{"activation": "silu", "beta2": 0.95, "lr": 0.0049, "merge_dims": true, "grad_clip": 5.0, "adamw_weight_decay_other_params": 0}
Rows from block 7 of a small image diffusion model, named by matrix and row number. Rows with one number belong to one channel. Each number is 128 + 24 x the weight over its row's rms, rounded and kept within 0 to 255. All counts start at 0. Numbers have three digits each.
After each channel's rows are labels from the 100 images, of 14976 (inputs lightly noised), where the channel reaches its highest value: "place" is the part of the image that holds the peak; "responds to" is what is common among them. Only what is clearly more common there than usual is listed. The data: microscope photos of single blood and bone marrow cells.
# convs0: first 3x3 conv (model.mid.2.convs.0.weight, 256x256x3x3, each kernel summed), inputs 0-85
# convs1: second 3x3 conv (model.mid.2.convs.1.weight, 256x256x3x3, transposed, each kernel summed), outputs 0-85

convs0.74:131191120104151093136092127124093063097097114133112144127118124089116150136119086117155163110142127127104145119114114127115143071112142140152164111170101077120181088166123125119127097078128124125159086131151180135131113117149113119121135107107086068122122094
convs1.74:096156121123139126101148102090112166119134117136146165098128122148109141146104116104161147116174139100125156164094165127149134112161141183125106094129066099143135120148111143099121178108140091123129136119141161118093157086136126153147136143107111117170147131
place: centre
responds to: smear: peripheral blood; cell type: lymphocyte

convs0.45:098133107144128110138142089101124134130143148102137140125115106120114113145125160130109157108151108113161113105115124123115128104092115111135126120113112165129146150126200151124124126122101143184142146121130098150121109148160085125120115111119173129121103124
convs1.45:123146163142137136114146103100110087129137120164134114131138111164106103144129169135110127146149130107178148166119134169121127133100147091163161141147087140130167127160120132104108174182178096083131197129135122130145162134125108095161123113093137125090159138
place: centre
responds to: smear: peripheral blood; cell type: segmented neutrophil

convs0.75:097139149162120080122149107109144155128121104132139144115127171117110114147121151137104123112151063136102104095118117153123144146111122154139172174149127136133106128125149153129106113114115117089113092147108121122150120125109105086157121146125169090135143129
convs1.75:122134135092117136138127151115143133111145135154104144113130149128133138142159108140174155127111174111122134110151123133138124154097114142158160049128149151099178094117089142084091116095126073141115145078115161110120108079154089127108162089107099114142106099
place: top left
responds to: cell type: artefact

convs0.149:139143129121129097128116145121139122122156101165139140129123161111119128138144151095109187122126106131155128144125136136115101104113105115127143079114122100163136146100125131126109134095086129126121091128161104133089116126115105097143111121102098106136116119
convs1.149:138104083111150127115114169124128167086105164118106143155108087135124102091128106134164106105107112117061144126121176117091137149121120132135129120115118133109080130148150105092152126096129164132168119154114151089118124152134150151133136126094116109126138118
place: bottom left
responds to: cell type: artefact

convs0.114:119150119132175130092065109121156111137158148118110139197142120137129123141113126098138140136120115148113131117114138095105080127133132136123150139146104117178114137122138117124128156121120109096124147133145161118138135169132161102114115121131122112134146148
convs1.114:126115131123111156069141116100107137174117152116152146153163135133110063153141135149089160113136108095101100128145144143153123138138170123158121155151068102119129170164127110119082127129150098121157125185122108136125177076150108165172071137143126112078141112
place: centre
responds to: cell type: segmented neutrophil

convs0.95:113109100138106121151182109123152111130114137118158122134110142176129117110101131129102138125134085135153138148130143080135056159116149146140142183097138128150146126101157115115136152149095152129120159168115093127115118097109087150152113119159152140136097128
convs1.95:102155177158149148123070085087124153112152141159120182121102128127134108084155120115154126107129121118093119136076118147104169116128093118101107111124139144102136126146102149125111170110132132111117122131142156127102132122128113173099133159115109123170140128
place: centre
responds to: smear: peripheral blood

convs0.96:135129089106120096144096074116124128112127128095118149133120129131143129151092121106085164116127095148093110113125125116126061119116125141134156145158123148197137132130127108137133164111101115081131157160135172108089112104132120128146109124142145141163105121
convs1.96:138123104133138099109150155146123129114098125093107155122141136124141124169134145115122153067127140130116136143140136142150111124124120119143115131128126135127125182112151096141138088115147149143151136164143092166119145112105162156162115160113120097135149146
place: middle left
responds to: smear: peripheral blood

convs0.76:109097113092134129122143159139118118116087132123132106138110144119142091093119142114103151118144127139142088129127088103110136106156071119142170134129137095131135127153212122131099098133104115115129128126133137128144121135113140091111133112100113112143137102
convs1.76:134099132143133069150180138120119132131100144118109086155133146108089144124120173124130104099078151135135117109164115114103128108106121116136146159103188122113107113144152144133120094133128095147176123140131139123137087118139133089131123112099143139123128087
place: centre
responds to: cell type: segmented neutrophil

convs0.241:150122129127113133177181122110126120131157171110097148130139104143144125117169162111107163121122119154135149124113110057148080176137166140139061084093128129118144170139110102126127148133110113127167138197105082103082131138117114124128140123135139134098077150
convs1.241:149147151153123090119111134176112126141195117118103155150115116148152177117086074116110141140121119164129129087123109139149129119109141104099149098142096114139114124143177135147106118095081142119095163151124144096101132082118138145102095124135138145103092121
place: bottom centre; centre
responds to: cell type: erythroblast

convs0.94:135140152156113101145093112123141095155110111082135129166125115142116108158133172124107132133132158145110128120121100084112105177134154156112164111127136111199140087102072137113121120128138132113101104177116154122093115127123161137134118119127077133131066104
convs1.94:120114136112075130111113162174122143124094158138106186126123125131149101110117117124130137143122139125152151159147159138106156137136111120120122135133121139129090157091154087101168096131094104098138114104128091152102078108098138076131109166115143081144151094
place: top right
responds to: cell type: erythroblast

convs0.30:144130113138133135145130136136136109117153151125139136149141122116142115146182165142149154121133113156095144126117126161123100140137103124172106110132169141122127124071118126135154131097127140158095145100125088084073152173143104156129139132114127155109132142
convs1.30:140149147131124116144165145108135163115126155137095104134115108183151137110106129117139136168148169080150131161147127084123153153135116152130181145130115085131123112137137151116125168156123144104125153153131179131169091166127111108133103101169157116116120160
place: top left
responds to: smear: peripheral blood

convs0.79:170135090092123073135127107114134154137137113153139090122119118116113126106097143071087114115096136129134131107101104119109120134103111135122105146157140127167078111088113150145123134146115089139136141152121141121138099111118155132186118118134110135101090125
convs1.79:160165165148101147159082149144124144137124162130112076102188116097141181157118139176130113118107147138109130123142138128122112163122183136105141142108119141150152151131113137153132063124104126129121099091133124147102099147094143116152116136136118072124134176
place: bottom right; middle right
responds to: cell type: erythroblast

convs0.98:147167106104113125149118110108098128132130105164179110155121125143128133134096139142103155122117125164112167154111145134123098134124145122161106102117139110167130095157148140155120120166080118126128142133153190072096124108135089140148143123146114121111162128
convs1.98:144169149153112102127115103154096166140158114125114070137163121141095149107133090100144138114147147101103128130162103173105160122151110137113143123131094110135144113141115127125144069115160153127104149110124140130159082121092134141101123130119144136125135139
place: top right
responds to: smear: peripheral blood

convs0.57:094104154105155109128180117125136158149126131145078097114133123128112105125108124135143136126128131145110091159105118091109138145116147147141135098129098139103128150141156144121103122130074126100091148120118139134097098146145169097130114141161155157126109108
convs1.57:135143129075143164091134107143128129111127175172151129127162108123116131153179146113142136111138188141113145120148146148135128130134125124153087142117112107160114137121113112123108105114125101128156129107140114117191132128186123157143158093118066128138077166
place: middle left
responds to: cell type: segmented neutrophil

convs0.93:123136110116133156124173131131153113132117110152114091139135164131113111126101121114098168100129074132159137145132104087116096124136120117156115106093103081142127150174195102133135108135115166141143160130128146108131127146129110148071127116127091167125133114
convs1.93:160097118145134171105124107141130135154154084170144150110135117193128130080162118117142109143127091123082087173096139129121127135161085147136115187093107148137113102131132145127149134116148119104111124146114146128121227157132140107103116129133123144112105148
place: centre
responds to: cell type: segmented neutrophil

convs0.141:110137153163096151133153142134113126131142147123126152141117133113116127138159147127130140117134038119158133104112126133120178130124123110159149137149116130109122081145142118151157125120104126091164126129141136109108128154140159140108116153088141116115128103
convs1.141:141102150132152126093087126154157133108106130117140104063105127153116140100137141144129088105109127119077120140094127112121160150121130133122098111126157150164144133194117110127142104118161136133078110151157161142137098152132130135077122131115174119124133137
place: centre
responds to: cell type: segmented neutrophil

convs0.246:103117128116109168129071098121126127147146150129140110117126101132146126137130103162118152140176081150187132129126114097126128134126124145124132185125165169165149136143138087153156101093116138119089115130125113122088137142125125117149130139144097058140105135
convs1.246:153169102133122105148122117095106139105127094138137158109116130131152127126113120076129117136112148136042106139137106131168093142147128163169126133132115134158081126086136139139132111142133173180169138158078146140202137110160092172074119127145131159127120137
place: middle left
responds to: cell type: segmented neutrophil; smear: peripheral blood

convs0.110:134136145169176103134119177114098157130101109124132142104116100157119104130097144124109110123126152142131149117116119108115122184108124141098163140136117088168064093140145125145106140101103119144133124086129139119083129102138083152147122118163102076117121126
convs1.110:108133147116125169101167118130156134132098166129113166130153115148133172089129169176145183137104109116119109120114152117102143185117144149156129142126163101145142143139104123131166147121104127131152115143127148114140098137119097140114133142125186102111124123
place: bottom left
responds to: cell type: erythroblast