A small image diffusion model, trained from scratch.
Training: soap at rate 0.0049, 10500 steps, batches of 64.
Data: trained on microscope photos of single blood and bone marrow cells, 97085 training examples, 6.9 epochs.
Rows from block 2 of a small image diffusion model, named by matrix and row number. Rows with one number belong to one channel. Each number is 128 + 24 x the weight over its row's rms, rounded and kept within 0 to 255. All counts start at 0. After the name is the row's rms in percent of the matrix's.
After each channel's rows are labels from the 100 images, of 14976 (inputs lightly noised), where the channel reaches its highest value: "responds to" is what is common among them. Only what is clearly more common there than usual is listed. The data: microscope photos of single blood and bone marrow cells. In brackets: how many of the 100, against the usual share in percent.
# convs0: first 3x3 conv (model.enc.1.0.convs.0.weight, 128x128x3x3, each kernel summed), inputs 0-127
# convs1: second 3x3 conv (model.enc.1.0.convs.1.weight, 128x128x3x3, transposed, each kernel summed), outputs 0-127

convs0.119 100 [100 114 142 110 150 117 141 143 108  87 131 131  78 101 142  89 129 109 102 131 147 103 128  93 102  78 106 133  71 128 128 123 106 130 134 150 130 123 120 104 105 118 112 101 140 147  77 107 126 129 118 110 121 109 120 104 132 166 155 144 160 132 105 139 133 145 101 157 135 135 135 128 121 124 144 180 144 129 145 137 103  98 132  88 106  61 119 133 131 134 111  99 122 121 142 183 121 136 119 130 101 113 115 137 103 147 110 130  99 153 125 154 117 123 144 121 113 104   7 135 127 145 130 103 155 135 131 100]
convs1.119 136 [139 138  86 131 152 154  94  96 136 114 115 120 113 167 137 115 112 136 123 126  91  96 137 109 113 136 130 137 157 119 141 140 132 134 117 122 177 137 165 139 152 147 110 145 170  88  78 102 127 106 118 115 103 123 131 147 130  85 124 139 113 149 122 100 127  90 112 139  84 129 123 154  76 123 134 150 154 125 118 112 130 133  96 153 131 119 118 135 147 103 112 178 162 155  99 158 151 142 107 165 138  47 110 118 146 114 128 105 155 130 128 132 126 172 134 108 113  77  64 104 145  95 151 158  94 130 127 128]
responds to: smear: peripheral blood (66 vs 16.2)

convs0.100 084 [124 123 125 116 118 105 126 127 117 112 144 140 103 146 169 135  99 127 121 172 140 155 143 113 148  98 152 145 164  98 172 116 109 127 136 114  92 107 126  91 119  81 124 100 119  95  80  79 176 134 140 117 159  96 119  98 136 148 117 105 114 127 145 156 107  96  82 175 113  98 139 117 102 139 132 174 143 139  89 126 134 106 144 127  97  80 131 165 110 106  93 115 118 148 172 121 130 155 109 132 121  98 132 138 106 139  98 139 138 116 121 104 127 137  83 141 125 180  73 107 117 126 157  94 126 152 129 109]
convs1.100 107 [147 122 169  67 120 130  94 144 144 167 137 158 169 151 159 148  81 146 146 110 127  97  76 178 100 145 101 155 131 116 135  99 125  93 160 125 114  95 107 110 132 158 123  95  84 138 158 150 120 112 156 135 130 155 165 144 148 103  99  99 103 161  95 122 128 121 154 132 112 129 140  96 120 118 147 134 137 138 101 162  86 119 108 139 151 163 142 154 139 158 123 118 137 138 104 123 105 138  89 107 137 124 160 112 140 144 115 151 107 139 135  84 153 154 137 145 142 149 151 136 170  87 161 119 108 106 112 147]
responds to: cell type: lymphocyte (45 vs 15.3); smear: peripheral blood (38 vs 16.2)

convs0.98 099 [114 125 119 155 110 144 146 140 133 104 145 117 111 142  92 130 126 140 151 169  95 144 187 125  94 140 151 126 121 144 113 144  88 101 105 110 107 138 105 153  55  91 115 137 109 112  79  90 157 116 188  77 109 121  77 107 134 142 102 116 104 131 118  93 108 122 114 101 132 138 100 120 130  93 149 134 107  88 130 112  92 129  96 115 143 103 115 113  94 108 118 132 172  93 104 106 120 143 117 141 145 118 110 134 148 120 158 132 140 124 139 121  81 107 146 118 129 115 132 118 136  84 163  87 145  89 134 121]
convs1.98 169 [126 119  78 165 165 127 130  90  79  87 109 162 137  67 160 141 110 101 133 156 134 135 139 131 122 136 149 113 145 116 104 118 115 153 131 146 139 117 158 158  94 131 160 142 110 154 113  82  96 122 156 153 125 139 126 136 105 132 170 135  93 176 147 137 137 104 150 142 161 136 134 113 103 134  86 141 118 103 120 118 112 167  91 153 160 113 151 120 169 129 112 122 158 114 119 133 108 138 122 132 120 139 103 108 156 149 156  91 120 186 117 118 101  70 112 129 147 123  89 104 102 103 109 113  94 143 114 105]
responds to: smear: peripheral blood (71 vs 16.2); cell type: lymphocyte (41 vs 15.3)

convs0.18 123 [ 83 125  93 119 150 170 106  95 107 159 120 153 104  86 118 106 121  73 126 138 119 123 114 115 179 108 134 126 106 138  94 105 131 134 133 139 148 126 144 116 152 153 147 168 141 127 121 169 108 120 111 140 139 145 165 158 123 141 113 172 124 139 138 148 148 115 209 122 138 129 119  96 150 109 205 107 125  93 156 152  80 137 130 121 188 169 103 167 124 122  93 100 118 111 135  92 110 111 150 132 112 122 128  98 111 131 110 142 124 108 109 124 137 165 114 150 122 110 132 148 117 139 126 117 134 113 109 149]
convs1.18 140 [139 144  39  90 138 134 103 127 117 172 101 168 119  72 125 122  82 108 113 132 115 113 126  89  85 128 127 138 124 141 128 113 139 136 143 146 114 154 129 122 139 153 181  79 140 146 120 141 111 109 133 140 100 178 169 125 121 153 137  66 102 137 124 148 172 140 137 161 143 128 150 127 134 129 106 139 117 111 137 128 142 112 116 131 160 136 116 151 105 135  96 156 135 161 158 154 155 101  86 157 131 125 128 121 118  97 163 130 109 129 131 150 129 143 135  92 130 145 140  67 118 128  96 165 134 152 136 134]
responds to: smear: peripheral blood (100 vs 16.2)

convs0.76 103 [109 137 125 106 152 137 147 102 124 154 136 127 139 142 135 107 148 127 141 156 157 124 131 170  72 102  89 137 110 120 108 113  77 159  92 107 135 111 112 117 122 135 121 121 145 147  96 133  81 113 161 103 104 154 135  98 104 113 144 111 147 105  91  69 139 124 129 110 129  89 134 119 127 123 140 136 123  80 142 126 109  80 121 154 139 111  93 117 130 162 139 110 173 112 126  81 109 145 138 142  98 126 142 135 147  79 101 114 130 152 145 158 109 126  98  81  95 118 113 201 125  97  97 114 134 114 161 109]
convs1.76 090 [107 115 144  93 108 154 106 120 104 157 141 165 140 157 131 106 140 127 130 100 108  81 132  93 119  92 160 128 137 143 151 129 116 117 113 119 104 132 139 170 105  97 106  88 144 158 135  98 124 128 123  82 129 132  77 152 102 138 101 158 124 189  88 109 132 106 136 133 164 132 158 152 158 131 123 139 113 116 153 123 120  86 167 120 111 107 155 124  93 142 137 184 139 159 161 138 123 116 156 133 150 118 162 168  95 105 105 160  97 124  86 126  97 146 140 134 135 153 122 165 160 154 154 165 148 133 114 146]
responds to: cell type: lymphocyte (37 vs 15.3); cell type: erythroblast (32 vs 14.3)

convs0.79 082 [173 139 134 143 155  85 136 145 135 121 141 143  86 118 131 154 140 134 125 121  49 122 118  94  97 154 150 144 113 116 143 179 103 139 164 141 138 110 107  86 146 157 121 109 139 141 118 125 118 117 165 120 140 142 102 133 117  58 154  98  68 100 119 139 109 147 108 131  90 112 128 138 145 111 128 138 138 141 152 144 110 145 124 126 129 145 106 117  94 144 125 122 129 140 124 103 183 105 138 137 118  89 125 157  91  85  88  93 118 127 172 143 124 135  98 110 104 124  95 139 109 120 143 157 156  92 102  98]
convs1.79 108 [118 133 173  93 133 105 178 124 156 117 112 128 146 121  91 134  91 119  99 156 103 148 158 111 130 155  99 131  90 116 131  83 154 121 128 118 161 151 122 108 149  87 148 142 132  86 112 130  97 121 152 124 134 120 130 142 159 187 107 117 135 125 138 125 110 110  95  89 111 131 125 134  94 166 126 156 151 133 143 137 136 154 132 119 133 146  87 159 122 100 137 109 133 166 140 125 115 146  68 119 169 169 158 106 143 135 122 105 137 117 160 103 115 134  77 109 127 102 140 129 134 120  72  58 111 150 117 123]
responds to: cell type: lymphocyte (58 vs 15.3)

convs0.8 090 [ 86 111 138 116 118 137 112 170 115 137 135 145  93 102 132 124 116 117  94 136  90  83 127 115 142 109  97 160 124 135 126 122 130 101 131  94  95 149 114 123 109 137 155 127 119 125  71 107 105 138  91 129 118 118 153 153 136 118 123 144 141 136 139  87 157 134 138 134  89 163 130 123 140 131 115 142 115 114 178 119 119 102 141 125 135  92  85 132 145 112 125 156 110 151 122  75 116 116  79  99 134 153 129 119 111 150 115 141 110 187  99  82 139 118  61  87 140 113  46 122 153 103 137 127 110 140 114 136]
convs1.8 088 [150 120 128 127  81 126 152 110  72 131 115 131 114 125 117 115 119 143 139  84 133 136 125 131 123  80  88 132 154 118 102 107 157 138  88 138 150  91 104 134 124 130 108 117 141 117 179 111 149 128 144 119 147 154 109 130  99  96 134  97 144 125 122 132 134 111 140 105 185 110 133  83  98  98  98 150 113 140 117  94 132 101 182 129 116 122 117  85 108 126 123  84 109 129 140 113 127 134 180 167 117 106 120  85 136 106 133 142 128  84 114 115 116 107 169 144 124 144 139 149 107 105 147 190  95  73 139 100]
responds to: cell type: erythroblast (38 vs 14.3)

convs0.38 086 [193  97 116 128 167 106  88  93 189 101 124 120 109 143 116 100 110 124 126 136 114 133 137 115 136 108 110 164 137 115 160 134 126 126 139 112 139  86 144 123 163 152 141 148 113  79 103 136 150 124  85 133 113 105 121 140 114 107  90 152  86  91 164 124 134  64 160 145 115  94 126 150 101 133 128 175 120 136 113 108 163 134 128 155  89 143 117 135 136 110 105 117 134 112 103 158  91 121 190 116 131 140 118 110 160 146 113 132  99 122 102 163 124 120  92 152 121 107 165 140 139 119 150 117 109  97 106 123]
convs1.38 104 [123 111 124 136  87 127 178 129 100 111 146 129  86 123 103 123 169  79 140  85 160 129  90 121 136 122  97  94 133  95 151 122 114 149 119 145  82 140  89 144 126 104 100 149 105 160  87 106  89 149 131 135 144 122 118 102 158 177 158 119 127 106 110 172 110 154 107 127 163 138 122 120 153 129 143 133  93 139 116 142 103 144 138 109  87 106 124 111 107 165 127  93 107 148 157  75 149 109 145 129 120 122 125 112 120  94 133 150 147  87 130  95 115  77 120 159 125 150 103 133 102 116 115 108 153  95 152 149]
responds to: cell type: lymphocyte (51 vs 15.3); smear: peripheral blood (39 vs 16.2)

convs0.5 093 [ 49 126 153 108  73 107 148 135 105 102 121 102 128 136 116 104 125 120 112 120 108  98 142 133 100 108 104 122 140 102 144 102 119 128 154 107 154 153 105  48 104 113 143 102  99 130 123 118 128 114 122 136 125 132 115 105 135 105  99  83 141 115 129 126 151 157  64 148 125 128 120  96 151  85 145 165 129 120 124 105 168  81 124 112 180  98  92 118 132 118 118 136 141 122 105  89 129  94  89 119  93 135 127 129 119 133 146 121 129 138 128 114 109 110 111  81 100 131 108 141 138 133 102 134  82  89 136 135]
convs1.5 151 [111 100 139 154 134 127 134 109 119 117 142 133 102 111 100 118 118 107 138 128  66 130 152 134  81 136 106  98 119 122 108 109 135 100 133 153 129 179 153 210 146 136 164 151 128 139 116  91 117 136 150 120 126 132  67 157 135 118 136 125 151 100 123 128 132 147 113 153  57 175 150 142 134  98 176 168 145 130 162 168 135 141 152 129 111 127 125 142 116 141 150 138 137 102 140  89 124 133 115 137 116 135 138 119 125 120  92 115 142 146 123 115  80 139  94 108 125 136 137 133 140 156 126 105 111 212 126 139]
responds to: cell type: erythroblast (43 vs 14.3)

convs0.15 096 [134 188 119  88 137 111 128 134 163 162 118  83 153 142 166 104 114 111  88  95 149 109 132 134  98 115 114 152 119 145 100 132  96 152 149 106 125 133 135 127 113 155 115 111  91 115 138 161  79 129 126 138 127 128 148 123 199 124 169 114 108 155 137 107  96 119  85 125 103  80 116 128 124 159 135 128 117 115  79 128 161 130  92 123 114  71 104 147 110  82 131 120 134 124 116 106 142  94 101  97 151 136 106 116 134 118 127 142 135 133 113 144 120 127 115 128 143 152 123 122  99 198 132 186 125 141 121 140]
convs1.15 075 [123  71 116 125  91 123 141 139 120 131 108 127  83 143 127 154 137  96 151  93 120  80 106 145 124 108 119 137 138  73 131  98 143  93 152 173 112  69  70 149 146 151 124 115 176  91  73 129 150 121 113 167 105 108 141 107 125 156 119 128 122 143 101 117 121 125 163  80 117 148 118 117 110 129  73 114 144 127 154 154 104 140 109 138 148 146 134 113 114 168 113 137 129 152 139 138  95 148 126 127 116 109 120 119 149 125  97 131 122 107 141 121 122 133 107 111  92  78 138 120 134 104 140  58 125 115 125 120]
responds to: cell type: erythroblast (39 vs 14.3)

convs0.52 086 [145 121 148 111 113 117 118 130 111 120 171 115 142 103  84 139 145 112  98 119 130 122  80 120 160 108 177  99 112 108  96 128 110 112 139 114 134  85 126 122 122 178 101  93  98 134 185 122 109 120 109 135 107 155 116 119 111 116 117 116  86 104 129 128  88 185 109 102 139 119 114  94 116 124 123 121 173 164 147 119 128 148 119  99 117 148 139  79 131 143 136 171 114 124 160 130 157  90 140 154 122 127 151  95 139 126 110  98 143  90 133 124  69 103  84 134 135  88 159 129  79 128 135 165 115 113 127 120]
convs1.52 096 [106 100 111 116 126  92 144 122  93 106 108 102  75 123  63  99 105 156 122 132 136 158 164 145 129 116 124 128 121 151 105  94 103 102  76 123 138 105 142 118 115 118 156 124 101  97 144 107 103 118 156 152  98 106 146 130 130 114  93 116 110 115 119 187 135 101  92 134 166 171 128 159 125 143 104 115 109 140 118 129 104  96 136 130  93  87 142 162 106 148 112 124 138 115 136 125 121 148 106 102 106 118 104 157 129 113 142 149 132 143 151 131 121  88 139 129 101 167 180  99 116  81 122 172 127  91 168 139]
responds to: cell type: promyelocyte (29 vs 6.4)

convs0.58 095 [171 129  71 119 102 118 152 135 105 119 121 118 153 146  95 114  84 116 131 133 117  94 147 113  87  88 126 157 170 144 119 149 159 120 136  89 128 127 155 109 134 135 133 110 114 139  67 127  98 132 140 131  99  95 100 143 120 153 105 180 145  92 160 106 145 132 144 117 147  96 134 184  91 115 134 146 189 131 130  96 139  92 128 159 134 126 131 136 147 135 146 108 153 119 149 168 149 113 141 106 144 152 116  91 112 114 124 145 114 162 109 137 102 116 131  57 101 129  96 151 134 124 147 138 128 109 138 108]
convs1.58 088 [117 112 143 127  96 104 117 136 120  98 144 117 141  92 128 132 140 132 119 129 128 114 126 128 158 152 139  52 109 136 127 138 107 135 120 150  98 140 131 103  99 107 172 127 134 178 142 104 138 112 136 108 110  80 155 140 136  98 154  77 143 137 119 125 114 150 121 111 135 168 121  97 202 153 134 154 104 139  81 113 116 104 120  51 122 116 154 115 160 172 136 154 111 156 146 116 151 110 139 129 129 128 114 104 152 169 118 132 110 109 109  94 124 140 139 126 112 162 158 123 127 124 115 130 161  65  94 135]
responds to: cell type: lymphocyte (49 vs 15.3)

convs0.60 094 [143 102 178 120 122 156 161 131 138 134 174 132 130 127 108 138 109 121 124 138 120 128 117 157 125 116  95 134 153 128 103 143 124 128 159  96 160 152 111  86  99 119 124 150 120 127 130 131 158 131  98 137  93 134 134 124 114 145 131 101 119  96 115 155 150 157 162  94 150 125 132 156 105  93 116 128 157 174 143 119 158 117 109 116 131 113 127 141 133 117 114 145 170 140 139  85 126 127 100 153 116 175 148 149 134  95 140 117 108 202 109 124 122 129  79  92 124 110  97 177 113 159 132 136 155  32 141 140]
convs1.60 089 [138 135 141 139 136 138 149 126 153 158 156 124 171 125  99 135  77 163 120 112 109 141 122 151 172 127  97 139 127 119 102 156 152 111 113  92 153 162  79 107 161 130 151 125 123 102 170 172 154 157 149  89  96 108 116 122 127 133 127 133 171 125 171 170 143 160 142 133 153 106 141 150 129 134 140 167 155 139 121 126 116 134 101 123 141 136 135 117 144  94 119 155 190 143 131 140 136 173  88 143 124 143  94 179 164 132 168 130 107 153 101 108 121 153 114 119 151  79 102 140  92 132  99 138 136 127 134 148]
responds to: smear: peripheral blood (67 vs 16.2)

convs0.122 089 [196 129 146 110 190 159 144 100 120 127 132 180 119 132 103 111  98 127 148 110 123 122 114 123 121 115  94 140 129 157  97 106 117 142 156  78 133 185 121 122 101 105 132 151 129 126 120 119 117 112 139  96  96 103 141 131 115 110 183 141 119 116  93 107 148 140 127 148 158 116 112 117 171 108 142 162 126 128 142 139 116 113 131 116  98 139 125 139 148 103 130 109 135 124 135 115 110 138  70 117  87 100  91  94  98 148 130 145 135 172 148  67 118 123 156  89 104 143 112 196 137 127 115 117 133 146 132 145]
convs1.122 106 [198 141 130 104 145 190  79 174  99 122 123 171  88  68 172 105 131 174 154 125 127 116 155  89 107 136 120 116 111 125 132  93 161 123 123 134 114 124 131 137 152 116 164  90 128 136 135 124 139 105 163 143 116 152 113 131 134 162 102 101 143 137 126 140 122 130 158 129 133 127 121 144 110 138 158 144 130 140 126 147 162 142 133 135 153 139 124 119 107 108 156 160 116 145 119 135  99 130 143 134 121 131 146 134  84  82 111 171  89 149 131 156 110 182 103 107 127 170 162 121 107 137 112 101 133 140 175 132]
responds to: cell type: plasma cell (28 vs 3.6)

convs0.30 108 [120 113  91 114 117 113 138 142 114 139 107  87  95 170 133 130 119 162 109  80 120 122 118 116 113 142  91 126 119 117 142 144 140  96 129 127 110 122 109 117 139  87 141 134  91 105 100 119 130  85  90 126 134 110 131 123 148  88  99 136 112 131 134 115 132 120 115 138 113 117 138  77 163  91 142 121 122 126 139  97 131 137 109 132 149  80  92 130 102 108 112 126 147 133 105  45 120 103  90 113 118 130  93 102 130 134 138 123 115 147  80  46 184  94 145 119 128  86 136  77 114 121 103 117 130 129 125 137]
convs1.30 108 [145 149 176 133 100 115 114 156 152 150 140  94 115 153  93 126 141 135 121 145 141 142 163 140 139 135 115 139 130 104 155 166 116 136 118 142 109 131 104 131 118 183 156 119 120 108 148 133 132 166 117 103 136 130 152  95 151 149 145 117 133 141 106 130 152 146 127 130 141 136 112 122 105 114 106  83  96 129 117  92 109  89 120  71  77  87 130 124 160  97 106 123  78 109  91 132 118 119  94 177 120 148  94 117 121 104 126 108  96  82 146 130 153 106 149 124  99 146 112 136 109 154 177 180 167  91 104 106]
responds to: cell type: erythroblast (67 vs 14.3)

convs0.75 113 [150 154 155 123 151  99 137 142 136 135 129 110 147 117 101 142 105 140 105  97  97 165 141 136 118 134 103 116 133 101 128 150 113 104 147  73 114 136 123 133 123 138 111 117 119 114  91 106 108 136 114 126 100 124 118  87 131 187 140 187  89  75 117 106 132 108  81 104 155 131 106 113  88 155 163 113 107 131 121  68 118 111 148 133  79 120 109 144 117 137 105 155 103 119 146  82 108 130 100 115 123 120 114 121 109  90 104 105 111  93 119 122 208 111 117 109 112 141 116 152 137 107 119 156 127 128 160  96]
convs1.75 109 [105  84 134 114  57 123 141 129 167 109 144 154 136 155 101 114 154 126 125 123 136 120 170 152 152 146 127 148  81 153 129  76 134 176 108 104 117 114 161 206 126 148 106 129 121 131 127  80 107 127 105 139 145 113 145 133 134 131 137 127 129  87  85 162 116 111 163 104  98 125 110 142 140 102 120 123 125 136 110 142 125 118  85  95  63 131  91 139 111 110 128 115 138  91  87 100 114 124 128 131 119 140 180 105 139  98 132 130 139 132 158 171 151 121 124 154 121 107 121 127 141 166 149 122 128 105 132 127]
responds to: cell type: erythroblast (49 vs 14.3)

convs0.4 094 [109 127  95 112 139 126 144 152 134 177 106 110 133 119 140 162 128 181 123 145 151 149 122 111 141 139 140 156 155 155 142 183 139 144 130 121 144 108 129 194 149 133 161 161 137 117 131 142 121 118 159 137 142 155 158 150 137 120 167 117 126 152 145 130 128 118 101 120  96 135 140 108 110 142  89  99 145 142 154 141 119 121 141 112  52 123 110 154 128  67 119 130 122 139 116 116 125 133 165 143 112 127 176 138 105 131 124 111 133 169 121  85 129 138  50 169 140 163  81 157 118 123 110 152 127 125 137 163]
convs1.4 100 [109 146  99  92 113 154 102 138 143 199 132 129  98 132  96  98 149 113 151 125  81 136 112 110 161 128 147  84 172  82  74 133 122 146 143 123 160 169  97  99 133 132 111 130 116 112 118 140 151 133 118 137 136 131 179 162 140 158 120 109 122 132 102 140 154 140 119 118 190 166 104 118 105 111 114 115 129 115 141 159 169 136 136 166 116 132 136 108 123 149 170 117 113 164 121 121 133 170 168 139 122 127 161  97 179 177 113 151 104 128 163 149 148 122 139 127 116 133 121 112 140 147 117 122 143 159 118 129]
responds to: cell type: erythroblast (44 vs 14.3)

convs0.44 106 [152 134 121 106 158 107  98 129 135 135 112 164 104 122 176 101 123 109  94 124  86 113 154  99 111  86 128  88 158 109 127 159 111 144 147  99 147 174 116 160 141 100 142 115 146 108 112 120 126 149 123 144 117 106 115  97 140  81  81 129 124 133 134 144 165 120 153 146 143 128 135 119 132 105 113 114 149  77 150  95 119  78 129  96 162 140 125 124 108 134 131  82 123 114 124 120 187 148 105 128 165 146 167 148 124 122 158 132 107 141 127 135 109  72  76 114 150  95 119 110 146 153 157 156 154  97 111 113]
convs1.44 090 [155 153 128 145 191 100 141  98  85 101 147 106 126 117 133 148 124 148 154 121 165 177 125  94 118 139 155 149 110 150 146 111 116 137 114 163 150  73 148 102 114 114 169 130  88 139 136 134 105 129 115 139 127  79 133 130 147 137 124 153 105 111 117 151 119 138 129 136 104 138 140 129 163 159  98 138 169 139 133 128 120 149 117 169 155  66 139  80 152 122 141 155 122 123 121 153  73 160  99 126 116 155  81 119 142 116 104 109 125  94  89 140 168 100 121 117 125  89 137 177 142 118 128 133 129 112 110 128]
responds to: cell type: eosinophil (26 vs 4.2)